Rows from block 4 of a small autoregressive pixel model, named by matrix and row number. Rows with one number belong to one neuron. Each number is 50 + 10 x the weight over its row's rms, rounded and kept within 0 to 99. All counts start at 0. After the name is the row's rms in percent of the matrix's.
After each neuron's rows are labels from the 100 images, of 14976, where the neuron reaches its highest value: "strongest on" is what is common among them. Only what is clearly more common there than usual is listed. The data: microscope photos of single blood and bone marrow cells.
# fc1: MLP up (model.blocks.4.mlp.fc1.weight, 1280x320), inputs 214-319
# fc2: MLP down (model.blocks.4.mlp.fc2.weight, 320x1280, transposed), outputs 214-319

fc1.392 094:51 50 29 49 53 55 53 51 58 62 44 43 58 29 55 44 42 52 51 36 44 57 39 52 56 65 59 75 42 38 46 45 36 36 56 53 51 54 50 67 61 55 37 47 41 37 46 51 48 56 51 58 36 59 61 54 38 47 65 51 56 55 55 49 37 52 63 52 45 43 47 27 43 58 39 47 61 26 45 51 47 53 60 56 23 47 56 42 54 47 44 36 46 55 35 64 58 40 62 45 57 63 64 44 50 53
fc2.392 086:56 47 68 49 39 58 48 55 40 57 44 37 52 57 50 44 49 46 34 65 44 56 72 53 29 55 67 50 66 70 54 44 58 49 58 59 58 47 41 49 59 60 53 35 45 40 56 50 42 47 38 29 67 49 48 33 66 45 43 43 46 49 41 60 58 28 46 63 40 56 49 65 66 52 43 44 47 62 31 24 59 54 48 56 65 60 44 60 43 59 44 52 56 45 56 38 34 58 50 49 76 41 66 46 44 54
strongest on: cell type: promyelocyte

fc1.124 111:45 51 31 59 42 55 47 59 52 50 56 28 32 49 65 48 46 69 47 51 37 72 41 53 59 61 60 51 43 57 48 60 41 22 57 57 56 40 41 44 61 43 43 65 69 64 52 60 46 52 43 46 55 49 58 62 54 59 49 62 46 47 39 45 52 59 45 49 44 51 41 52 65 47 56 73 58 52 52 44 50 54 39 72 30 35 60 48 66 32 51 55 51 31 65 47 27 47 45 52 40 43 42 54 63 58
fc2.124 117:60 70 38 33 47 60 58 35 42 58 38 51 52 55 46 44 60 56 47 37 44 41 43 51 47 62 51 50 45 45 38 55 62 56 61 38 40 43 36 64 50 69 35 52 43 39 43 48 53 55 35 54 43 61 55 42 32 55 53 44 45 46 47 39 42 52 52 55 50 49 36 52 50 62 38 56 64 54 51 57 42 51 51 64 42 55 35 43 55 46 65 57 51 35 43 52 79 53 39 57 50 54 42 43 46 43
strongest on: cell type: promyelocyte

fc1.386 108:58 49 58 45 59 39 61 48 48 57 37 41 36 53 47 53 35 50 43 45 43 49 58 55 58 49 47 45 44 49 42 37 48 71 65 56 51 40 38 40 54 53 54 59 68 37 48 47 65 46 43 42 48 49 43 32 54 48 60 56 53 37 67 59 45 41 49 57 58 58 58 58 47 42 50 54 38 56 45 73 53 60 49 41 59 54 55 70 53 43 40 58 44 55 55 34 27 64 44 39 66 34 44 50 37 41
fc2.386 095:54 59 59 53 53 61 54 39 39 70 41 62 55 33 52 55 46 58 24 44 38 45 54 49 67 37 46 59 47 51 60 51 45 51 59 23 61 55 57 63 71 66 58 44 55 65 58 50 46 38 56 45 43 36 71 53 56 50 64 32 46 55 48 63 47 54 57 36 36 40 38 43 62 55 45 44 59 66 53 47 63 60 39 53 29 46 40 50 50 47 36 64 62 53 65 40 58 56 60 43 35 50 43 42 66 35
strongest on: smear: peripheral blood

fc1.439 106:54 48 32 67 49 45 55 46 63 52 58 50 72 42 48 42 50 51 50 49 46 67 36 69 53 56 44 43 50 43 54 37 52 59 49 60 51 41 57 49 61 52 63 51 49 47 51 29 53 50 53 52 41 48 62 43 62 53 52 48 54 38 36 35 46 47 49 43 42 36 44 64 47 51 54 49 52 58 54 35 58 47 68 40 71 53 47 40 44 46 40 43 46 39 72 64 59 51 53 53 64 58 54 36 54 40
fc2.439 106:57 63 43 46 50 56 47 38 60 42 52 50 52 60 43 47 57 50 77 36 57 37 54 41 53 56 36 45 58 50 66 55 43 35 50 37 71 70 56 56 42 53 46 54 54 65 66 60 55 58 53 70 58 60 42 56 39 41 38 46 57 58 55 60 52 39 37 60 68 51 50 35 48 44 68 44 46 45 45 53 44 58 71 41 42 42 51 41 40 50 40 44 69 59 47 48 44 53 64 55 47 50 49 41 78 54
strongest on: cell type: segmented neutrophil; smear: peripheral blood

fc1.374 101:53 71 46 39 46 41 43 51 55 32 39 55 65 43 48 71 69 48 50 67 61 42 38 35 48 47 26 27 58 38 46 34 54 49 64 48 57 59 32 58 40 61 47 65 54 48 45 60 48 49 47 46 32 45 36 49 45 45 58 47 45 53 45 56 65 46 48 80 57 55 53 51 62 43 40 35 50 41 40 57 48 40 64 45 62 54 63 55 35 47 50 52 38 54 40 41 38 50 55 41 68 45 55 51 43 47
fc2.374 096:45 54 48 59 51 59 56 75 36 40 59 40 49 50 37 54 67 52 40 43 47 55 65 49 54 39 67 63 36 58 44 57 39 57 40 66 48 38 49 46 49 60 37 38 45 61 41 39 59 70 52 55 51 48 35 42 54 35 55 48 54 44 57 54 58 51 57 43 54 46 52 50 41 56 50 40 39 51 58 52 50 37 39 48 42 58 39 52 53 31 43 54 55 38 55 53 67 71 34 57 64 62 46 64 54 55
strongest on: cell type: segmented neutrophil

fc1.293 095:44 55 71 55 36 43 48 54 25 38 70 49 68 60 47 56 46 55 41 55 47 49 45 35 47 48 47 37 60 34 73 54 37 62 33 47 39 39 57 52 67 49 44 59 46 44 67 26 53 56 54 45 46 46 42 27 47 35 57 62 46 31 50 58 47 58 46 52 48 40 52 50 62 35 48 48 46 44 47 65 41 51 37 39 46 54 37 47 51 56 58 41 49 36 35 64 34 53 59 55 72 57 39 61 58 51
fc2.293 082:59 52 40 35 72 54 33 47 56 51 29 40 52 44 51 37 50 62 40 44 52 34 45 50 60 27 34 49 46 59 55 51 63 28 40 54 68 49 47 65 30 53 65 43 45 44 30 43 56 43 59 50 70 46 46 60 55 38 53 50 41 52 42 49 54 43 48 57 63 48 58 70 43 49 63 45 59 42 34 43 57 65 62 69 45 43 63 46 50 48 58 50 66 86 38 54 54 29 37 62 44 51 55 69 63 51
strongest on: cell type: artefact

fc1.730 099:52 55 57 51 56 42 69 48 44 47 43 42 49 50 31 18 54 48 52 27 47 64 60 50 36 48 42 55 64 55 41 48 41 47 64 43 60 51 38 58 65 63 67 69 45 45 33 83 53 53 51 42 50 49 56 51 46 50 50 49 50 44 49 59 35 82 55 55 56 39 44 49 55 48 64 35 43 61 42 48 39 52 51 34 79 38 63 71 58 44 65 50 45 62 63 62 48 40 28 46 41 46 51 69 39 59
fc2.730 097:28 50 46 55 41 53 31 43 51 40 71 68 28 45 33 52 42 58 62 45 39 40 47 47 50 63 43 51 54 36 45 53 59 45 48 61 61 47 53 54 63 45 64 54 55 49 70 33 44 48 29 47 47 53 27 47 44 57 47 48 53 63 51 50 61 34 45 56 40 46 47 51 31 54 38 45 53 22 42 57 64 40 53 57 61 54 53 51 50 46 70 30 59 43 54 50 38 66 51 56 68 61 64 34 53 34
strongest on: smear: peripheral blood; cell type: segmented neutrophil

fc1.329 101:49 59 51 48 55 50 43 42 57 42 49 66 45 35 57 49 50 52 45 42 54 58 59 53 31 46 67 58 31 65 36 39 48 37 39 52 57 42 48 49 44 60 46 51 49 32 61 43 44 48 38 61 46 53 44 51 41 58 61 46 38 32 47 44 38 61 56 60 47 50 69 65 67 54 61 60 51 44 44 61 52 38 46 54 35 48 46 38 58 53 54 42 52 47 53 47 52 52 45 51 51 42 30 43 55 57
fc2.329 106:35 43 53 35 51 58 53 59 34 38 58 52 36 40 27 77 52 55 33 58 30 57 61 54 63 45 42 58 35 48 56 33 59 54 59 37 68 54 39 52 21 62 49 56 69 63 53 49 50 46 59 54 54 56 41 50 62 61 51 37 54 61 65 65 65 59 59 44 52 47 39 36 44 42 47 41 56 44 35 45 44 54 61 52 52 55 54 65 34 52 55 57 56 69 40 42 43 44 53 60 70 30 48 41 44 50
strongest on: cell type: erythroblast; cell type: proerythroblast

fc1.86 102:60 48 48 64 45 42 59 51 46 39 53 40 45 75 39 52 54 52 48 86 53 47 52 36 37 55 51 42 33 38 57 50 57 49 67 56 55 58 31 50 41 47 65 33 52 60 48 57 57 39 39 54 56 50 40 38 66 65 63 41 67 48 40 60 51 55 55 47 59 53 52 45 41 64 69 31 46 55 60 42 55 42 48 46 63 43 47 49 56 35 46 38 43 61 42 46 37 51 53 40 59 53 55 59 45 46
fc2.86 102:59 48 53 55 49 30 59 36 65 74 33 38 55 61 33 55 33 47 49 48 59 56 34 52 35 62 67 56 42 50 40 56 55 63 63 57 43 49 52 43 64 41 61 56 35 46 50 43 60 72 53 46 54 39 62 38 50 36 51 45 49 43 41 54 59 53 46 50 68 46 48 50 55 53 76 40 55 42 60 73 50 50 62 66 54 51 55 54 35 47 49 60 48 30 34 50 65 55 45 54 60 56 30 50 45 45
strongest on: cell type: erythroblast

fc1.254 089:49 41 48 43 37 54 52 48 36 59 74 46 46 55 53 44 52 48 47 54 51 34 39 54 44 33 46 44 49 55 59 56 46 67 51 53 61 47 43 41 44 56 36 42 50 44 36 58 44 66 51 63 56 70 41 42 40 59 54 58 79 71 48 53 48 56 47 41 59 45 50 54 64 35 55 49 53 72 47 49 58 59 51 31 62 53 45 50 49 50 50 46 53 39 47 82 56 43 52 47 47 54 61 38 65 37
fc2.254 087:61 62 55 65 40 60 53 54 63 64 39 61 56 53 46 53 49 34 49 56 52 60 50 46 52 57 63 46 57 53 21 51 56 27 45 58 41 46 58 54 46 51 50 38 50 69 61 54 42 58 32 43 42 35 72 43 55 36 48 49 38 38 46 62 47 49 47 59 54 58 49 56 41 51 52 51 43 54 52 46 54 65 57 55 12 51 56 53 35 47 69 53 57 52 35 43 53 40 41 51 65 49 57 52 35 56
strongest on: cell type: lymphocyte

fc1.363 110:51 54 48 55 47 52 60 49 54 59 53 68 37 55 56 48 62 52 44 57 44 63 49 61 57 43 54 27 41 55 58 63 71 57 41 76 51 31 38 41 54 45 52 33 41 55 50 66 49 59 64 49 42 45 48 59 57 59 74 60 56 58 58 57 40 49 44 73 42 42 52 49 50 57 66 56 45 57 52 55 38 45 40 58 50 51 36 47 45 63 58 58 55 31 55 42 35 28 43 67 57 45 37 54 45 48
fc2.363 111:37 56 69 48 66 55 48 46 29 54 49 39 44 49 45 37 45 30 55 60 58 41 50 38 46 44 50 77 52 46 48 51 37 49 66 23 52 52 57 39 45 63 60 49 62 48 23 48 67 65 54 49 48 54 48 59 56 46 41 40 40 39 43 46 42 57 61 30 55 46 42 53 49 58 66 62 48 59 55 62 50 44 54 73 29 41 49 50 57 28 56 30 52 50 65 61 62 43 46 57 52 58 44 46 53 41
strongest on: cell type: promyelocyte

fc1.173 093:56 50 60 52 45 39 51 62 48 46 44 50 64 41 50 42 32 32 34 39 48 46 47 67 48 33 62 60 44 61 57 48 38 64 59 44 47 54 50 54 65 46 48 47 56 49 58 50 59 45 51 43 68 59 61 35 41 63 66 60 61 45 44 47 41 55 58 46 64 48 27 44 62 45 72 53 58 50 48 71 38 52 30 58 55 53 37 43 47 57 40 45 69 47 54 49 44 45 45 59 46 43 55 57 40 61
fc2.173 094:45 56 39 46 44 61 76 56 64 42 61 40 50 65 39 30 58 40 55 66 53 40 42 47 25 50 55 45 56 48 37 33 42 53 51 52 52 57 48 62 45 61 48 52 60 23 46 48 55 51 52 48 48 55 56 67 40 64 59 55 45 67 44 33 53 58 58 60 55 53 52 42 43 52 42 37 49 53 51 45 48 46 64 55 34 46 53 64 65 38 54 55 41 56 53 40 51 61 54 47 42 61 48 50 59 59
strongest on: cell type: artefact

fc1.657 108:63 53 42 57 51 49 64 54 50 42 40 65 72 40 36 50 48 42 51 58 39 59 37 60 42 62 49 50 42 48 47 59 48 46 46 54 62 45 62 63 48 39 60 54 53 44 47 43 42 48 36 56 50 55 47 66 33 50 35 22 42 53 42 37 44 45 30 49 60 50 59 48 39 55 46 51 39 52 61 54 53 60 61 39 54 46 42 57 42 44 56 52 33 45 49 44 61 60 63 46 51 57 57 44 44 51
fc2.657 105:56 63 57 67 46 64 37 59 62 48 53 42 63 44 39 57 57 58 26 47 49 50 67 44 59 50 59 67 66 44 44 65 47 47 47 42 50 54 50 41 53 59 52 53 53 31 50 47 50 46 42 38 56 46 45 57 66 38 73 56 39 37 57 64 47 37 64 38 39 44 51 35 46 56 59 65 54 65 26 42 49 37 41 55 56 57 26 35 59 67 36 41 55 59 58 59 53 68 49 53 41 68 34 54 62 49
strongest on: cell type: erythroblast

fc1.705 111:73 38 59 47 66 65 51 36 51 56 43 65 72 46 52 39 63 43 59 46 37 23 54 36 29 55 40 45 37 46 53 44 52 68 60 48 72 51 68 50 44 48 51 63 56 59 79 68 59 43 51 43 50 41 53 53 59 52 37 47 43 55 49 63 50 65 42 41 43 69 48 52 38 45 66 46 37 36 66 42 42 49 54 48 65 60 54 30 52 62 38 59 41 55 48 51 37 69 44 51 40 47 54 61 54 49
fc2.705 104:51 67 43 55 44 26 66 65 46 56 65 73 15 41 46 45 43 60 55 52 53 65 59 41 45 62 60 58 63 53 49 46 41 51 57 52 43 55 51 52 54 40 46 42 50 46 51 19 38 54 33 41 52 51 57 52 57 43 50 31 60 30 51 34 58 42 56 32 50 46 49 45 58 45 45 53 43 61 46 63 44 35 70 47 36 49 22 57 55 43 52 42 27 56 29 42 64 59 60 51 64 55 31 48 53 52
strongest on: cell type: erythroblast

fc1.39 100:43 44 39 50 34 41 52 48 35 52 46 55 36 50 41 38 31 64 55 51 36 50 39 45 49 52 42 41 39 43 60 53 48 43 53 48 41 35 49 36 53 52 33 35 31 52 50 64 39 45 40 34 46 37 43 78 38 51 37 51 61 57 32 53 61 35 48 45 55 32 63 53 37 38 45 55 58 54 56 40 32 54 52 51 47 42 50 61 46 56 60 51 42 50 67 43 48 47 62 50 50 59 59 40 35 45
fc2.39 106:38 55 49 46 55 40 75 53 54 61 51 47 71 44 56 58 48 30 66 53 58 56 67 56 54 53 55 69 51 58 34 31 55 41 48 51 74 58 47 35 34 36 54 64 38 39 32 23 64 63 59 61 54 44 48 37 48 50 51 47 43 58 55 47 34 63 51 76 56 47 55 51 43 63 41 42 48 43 44 66 59 43 43 40 51 62 44 53 47 52 40 52 63 33 24 55 68 58 42 52 60 64 31 45 49 58
strongest on: cell type: segmented neutrophil

fc1.161 081:55 51 39 35 57 39 51 59 42 62 41 44 34 52 43 57 54 46 49 33 48 53 53 63 60 66 56 58 72 60 58 49 53 56 36 60 54 53 47 39 42 51 62 53 68 66 60 61 55 44 59 55 47 58 49 49 30 51 76 49 47 50 40 44 35 59 50 58 52 44 40 72 37 44 51 43 41 58 51 26 48 57 39 56 52 68 51 53 51 56 49 36 62 45 38 63 47 55 49 57 49 52 54 52 61 48
fc2.161 086:52 47 60 50 69 43 61 56 53 48 49 56 49 68 58 27 35 52 36 53 55 35 57 40 60 61 54 31 46 36 46 51 49 42 48 48 42 55 53 53 43 54 60 61 58 53 55 53 77 47 42 55 65 39 56 67 52 43 31 37 46 69 52 44 40 57 47 45 37 57 51 64 42 50 53 40 58 42 48 48 57 46 52 52 41 56 48 64 56 47 65 61 46 57 56 46 51 52 61 38 33 36 48 44 55 61
strongest on: cell type: erythroblast

fc1.295 098:50 33 62 36 44 44 41 49 34 49 55 44 51 68 48 50 51 56 45 49 46 53 46 44 53 55 53 46 54 50 55 50 55 54 52 64 52 59 46 49 50 61 43 61 52 52 52 53 46 53 47 59 43 46 47 49 33 35 48 51 60 66 42 33 46 61 50 47 57 42 53 44 39 70 38 55 61 64 45 33 34 45 65 62 57 59 39 45 46 46 33 46 54 53 45 58 51 60 32 45 41 44 50 52 72 46
fc2.295 081:49 55 46 70 57 49 59 53 66 30 68 44 64 60 56 44 32 39 56 36 44 49 60 57 69 43 48 68 47 47 51 41 24 58 46 55 60 45 52 48 50 61 47 58 55 50 47 42 80 50 56 48 48 59 57 57 61 57 60 58 34 41 41 69 46 55 49 52 52 53 54 53 59 44 39 49 33 46 53 42 48 62 40 26 55 17 49 47 54 58 41 68 51 60 68 54 35 29 41 58 43 46 31 39 50 58
strongest on: smear: peripheral blood

fc1.265 109:56 49 34 56 66 34 62 46 36 41 57 39 56 34 46 42 39 45 35 61 44 49 54 52 37 40 46 57 42 63 36 59 34 58 39 44 54 53 52 54 60 50 47 42 43 53 68 61 42 59 52 48 56 50 66 45 44 45 64 56 47 48 56 63 48 43 49 43 51 49 47 44 50 54 62 39 62 61 56 49 58 61 63 60 24 48 45 33 62 51 47 58 48 57 62 51 46 57 41 47 36 46 53 58 73 50
fc2.265 090:40 51 44 56 42 45 43 47 41 52 42 54 60 48 78 59 36 39 52 51 37 71 48 59 64 67 54 72 55 45 49 49 42 62 43 32 62 52 51 39 52 74 52 53 49 49 50 43 53 52 45 55 43 49 64 51 45 44 39 39 44 45 52 27 42 56 56 47 46 45 58 57 53 56 33 52 59 55 40 65 58 49 62 41 49 61 65 54 46 55 55 52 37 53 43 68 70 41 48 43 54 48 38 49 44 74
strongest on: cell type: promyelocyte

fc1.132 095:37 58 68 32 54 41 46 56 38 43 22 45 36 58 59 45 57 39 63 36 38 52 57 53 37 46 46 46 39 34 47 39 44 51 61 46 61 63 33 37 59 29 57 44 46 41 53 47 46 41 41 46 63 64 61 55 47 58 62 57 58 45 37 40 49 36 46 49 48 57 61 52 51 52 47 50 58 39 39 37 49 63 35 37 28 57 44 67 63 61 69 43 47 52 31 43 51 42 52 59 56 52 37 52 57 49
fc2.132 087:58 53 52 52 47 57 61 38 53 54 55 62 59 40 50 44 57 56 53 66 79 51 57 34 44 24 58 48 58 39 58 42 65 52 41 52 41 58 64 56 51 39 51 56 67 64 60 43 46 53 39 58 32 40 43 53 62 51 29 42 43 44 45 53 48 50 60 55 49 60 46 37 59 51 58 50 50 62 50 53 67 48 55 43 58 59 39 48 50 44 38 48 48 51 47 32 39 53 51 29 69 41 51 53 50 40
strongest on: cell type: blast; cell type: promyelocyte

fc1.621 114:48 40 31 42 55 52 42 46 53 39 55 50 26 36 54 49 70 40 43 64 44 49 51 59 47 56 66 41 71 52 44 50 71 46 62 41 65 49 48 37 62 43 45 55 52 41 58 43 34 42 36 60 41 59 49 44 61 54 50 74 38 43 43 42 59 56 46 47 37 54 54 66 56 68 56 67 53 41 53 41 51 51 45 59 41 56 39 33 55 50 58 62 52 38 52 52 45 22 37 65 56 52 39 66 57 46
fc2.621 105:61 57 70 47 50 44 64 44 49 45 54 33 36 62 45 59 62 59 56 43 32 54 50 38 60 63 61 59 43 63 43 66 59 33 32 49 31 43 59 58 39 54 33 39 58 68 67 51 53 57 49 51 40 38 61 45 55 40 64 53 55 49 37 46 56 63 56 66 63 65 46 65 39 47 72 63 61 62 50 62 74 49 32 63 25 46 41 62 61 43 46 53 45 42 36 57 29 54 51 44 45 48 50 44 57 67
strongest on: cell type: promyelocyte; cell type: plasma cell

fc1.243 096:56 41 48 51 52 69 60 48 41 45 53 59 49 51 35 44 46 40 47 54 54 46 56 44 64 77 44 54 39 53 37 58 45 57 47 65 58 57 44 63 43 55 51 49 47 59 41 32 61 48 44 47 55 53 51 52 55 32 43 47 45 52 40 44 50 51 51 56 38 47 65 55 45 59 39 51 41 65 47 59 68 62 53 54 57 62 35 44 50 59 48 45 29 40 41 39 42 44 32 47 48 64 53 57 30 47
fc2.243 110:54 60 49 46 55 48 50 33 50 49 58 37 50 51 66 50 45 50 61 47 46 57 40 52 52 34 61 59 54 50 61 55 65 53 49 43 45 53 51 38 50 48 34 42 43 52 63 58 52 39 53 41 46 61 58 39 71 58 53 45 49 50 53 55 57 55 33 58 28 54 30 54 62 25 39 68 74 47 62 53 50 69 41 49 42 46 62 48 62 57 50 55 46 41 49 75 62 39 36 50 64 43 46 39 44 53
strongest on: cell type: erythroblast

fc1.157 093:71 48 54 54 61 57 47 43 52 41 54 46 56 39 39 46 46 29 55 46 45 50 63 50 55 57 32 55 58 56 40 53 46 51 54 47 40 57 50 42 47 40 46 52 58 42 43 33 50 51 40 40 50 67 48 51 41 48 45 40 36 46 61 51 42 65 41 43 43 66 27 31 45 55 56 31 45 42 45 40 50 53 37 46 46 33 33 62 40 55 60 61 40 40 48 49 59 51 41 41 58 42 50 58 50 46
fc2.157 094:64 50 68 31 42 45 34 41 56 54 46 47 47 50 47 61 55 57 51 43 45 38 42 50 43 47 32 66 58 48 53 50 61 42 49 53 54 52 36 64 52 60 56 53 43 44 50 58 59 39 40 58 43 46 66 63 41 57 51 40 36 64 41 68 51 41 45 63 46 32 59 38 50 40 48 49 54 49 59 44 62 47 71 50 56 50 25 42 53 54 41 59 58 58 31 39 75 59 40 56 53 57 49 51 66 46
strongest on: cell type: erythroblast

fc1.729 082:48 68 53 43 62 64 60 61 38 38 51 45 57 52 40 62 48 51 56 46 51 48 24 46 40 39 34 49 51 53 39 53 59 35 46 44 44 57 69 53 46 70 56 53 55 40 60 40 43 45 57 44 67 51 55 37 69 70 45 43 44 55 50 46 37 37 43 49 62 45 60 42 40 53 59 44 48 60 36 48 53 49 56 67 55 46 41 48 46 57 56 57 45 61 42 60 74 56 54 53 42 50 31 48 64 57
fc2.729 113:53 38 40 45 34 48 74 57 46 53 59 64 49 50 47 48 49 50 39 52 56 44 46 65 45 59 45 53 56 64 37 64 47 57 45 55 49 61 56 58 47 47 37 42 37 70 48 46 46 39 18 49 44 63 64 63 24 48 50 57 27 58 52 57 57 54 69 47 35 60 57 58 61 47 52 52 55 31 38 43 44 60 52 48 48 44 51 38 64 55 41 43 54 62 58 44 48 44 47 57 45 54 28 45 44 28
strongest on: cell type: lymphocyte

fc1.760 108:37 57 42 52 43 64 56 50 60 59 54 42 40 52 61 69 46 70 48 60 43 73 39 58 55 46 47 52 51 40 33 64 32 48 58 56 46 46 39 62 62 62 35 43 43 64 60 55 52 51 56 49 28 38 41 56 51 56 50 61 64 47 27 51 44 51 52 59 50 50 75 51 47 40 60 42 42 40 39 49 43 38 55 50 50 64 45 55 59 33 50 59 70 39 61 65 53 65 54 49 33 79 38 57 45 58
fc2.760 116:60 77 54 48 62 48 42 34 39 50 41 36 61 55 49 36 52 47 40 53 53 50 59 66 50 69 64 60 39 62 54 66 57 51 38 57 44 36 60 49 62 78 52 49 50 47 56 54 57 58 49 33 41 57 56 49 40 53 59 59 68 60 58 23 56 60 36 66 34 70 30 59 56 58 54 53 53 39 56 46 36 47 53 56 41 47 42 47 47 56 40 44 38 40 45 63 55 62 61 38 40 66 53 55 47 59
strongest on: cell type: eosinophil

fc1.113 095:56 68 50 51 52 40 43 42 48 41 42 68 22 51 55 45 35 50 32 48 43 37 45 57 51 57 48 25 32 38 75 36 52 46 51 37 59 50 54 56 54 64 37 59 56 45 53 59 37 49 49 42 33 48 55 62 42 50 35 52 57 59 52 50 67 62 44 69 49 45 59 73 41 28 73 44 47 58 42 42 42 59 52 59 47 59 59 56 54 40 42 46 57 63 54 44 43 67 52 47 54 59 45 53 67 42
fc2.113 103:26 44 61 57 40 42 68 61 40 42 66 37 51 62 36 46 60 39 67 49 64 57 57 41 45 37 52 58 67 52 23 40 46 58 58 58 48 39 32 33 42 39 47 62 56 48 56 56 52 54 44 36 62 60 59 49 50 45 62 58 34 46 58 17 54 50 66 50 52 54 49 48 60 71 42 39 50 47 68 57 64 32 60 52 58 53 59 43 45 49 63 50 60 60 63 49 42 55 55 55 39 46 54 59 26 64
strongest on: cell type: segmented neutrophil; smear: peripheral blood

fc1.687 097:32 37 65 37 53 58 54 65 47 62 34 40 53 35 44 60 38 43 50 70 40 47 50 53 45 43 49 54 52 46 41 48 39 37 50 47 71 63 48 56 53 50 61 58 39 38 64 39 54 78 42 40 50 57 52 46 47 48 44 53 50 61 31 49 61 60 66 51 51 44 41 39 27 65 47 47 46 42 61 43 56 34 69 60 49 53 54 61 53 60 35 59 55 68 53 49 65 42 55 59 46 58 52 53 47 55
fc2.687 099:71 47 54 66 53 49 42 45 62 33 61 66 39 61 39 59 58 47 49 39 54 51 59 50 57 41 53 57 66 42 56 50 63 58 50 67 47 47 39 48 44 52 46 53 64 69 50 47 60 38 34 70 35 40 41 63 48 59 47 58 58 41 43 57 50 51 40 51 28 43 56 54 42 56 45 45 57 71 26 55 60 55 55 44 37 43 39 45 39 31 52 40 58 41 43 55 48 59 65 45 62 60 63 45 53 38
strongest on: smear: peripheral blood

fc1.182 095:50 63 52 39 50 44 44 78 49 51 47 36 58 42 66 36 51 47 41 46 60 59 39 55 43 68 61 41 47 34 41 45 39 56 46 66 51 32 47 49 41 50 26 69 43 41 41 54 36 33 70 48 45 52 50 48 51 55 59 72 43 52 66 51 54 56 53 49 40 43 53 62 30 54 52 43 29 60 34 59 45 73 63 46 44 51 63 47 42 41 50 50 63 51 69 45 38 45 56 59 45 65 50 44 60 41
fc2.182 109:43 44 43 57 52 30 53 25 71 53 41 56 62 65 28 59 57 49 43 59 36 44 53 49 46 39 55 57 57 52 50 58 59 37 46 46 38 52 49 37 47 45 47 33 55 48 51 47 38 52 36 45 50 36 55 31 43 49 44 25 52 55 38 51 54 51 49 84 63 46 50 49 50 46 43 40 59 46 56 46 49 43 48 53 46 36 36 41 65 41 70 60 43 44 42 76 60 69 39 50 56 30 59 58 67 60
strongest on: cell type: eosinophil

fc1.529 096:41 50 66 61 56 49 47 39 35 48 63 63 50 65 55 40 65 56 23 35 36 55 61 46 50 48 48 54 56 65 53 74 50 67 54 44 51 35 53 50 63 36 48 50 69 47 60 55 42 53 38 61 27 57 54 64 46 41 60 60 55 45 55 53 40 46 56 62 38 71 66 68 62 38 55 48 59 48 37 61 30 40 37 41 52 59 63 56 52 56 40 55 49 53 59 31 28 56 31 45 65 34 54 58 48 41
fc2.529 096:47 46 49 49 49 62 54 76 33 44 55 60 73 49 51 48 42 52 67 62 41 38 41 51 56 37 54 52 42 45 63 48 56 53 52 53 60 50 48 33 37 57 49 26 51 61 43 59 57 54 53 49 54 48 54 42 67 48 47 45 34 50 44 41 47 28 55 56 55 35 50 45 52 44 50 29 43 43 39 50 53 35 53 50 46 40 64 50 32 38 64 43 54 47 29 49 71 36 61 42 58 87 52 41 49 44
strongest on: cell type: blast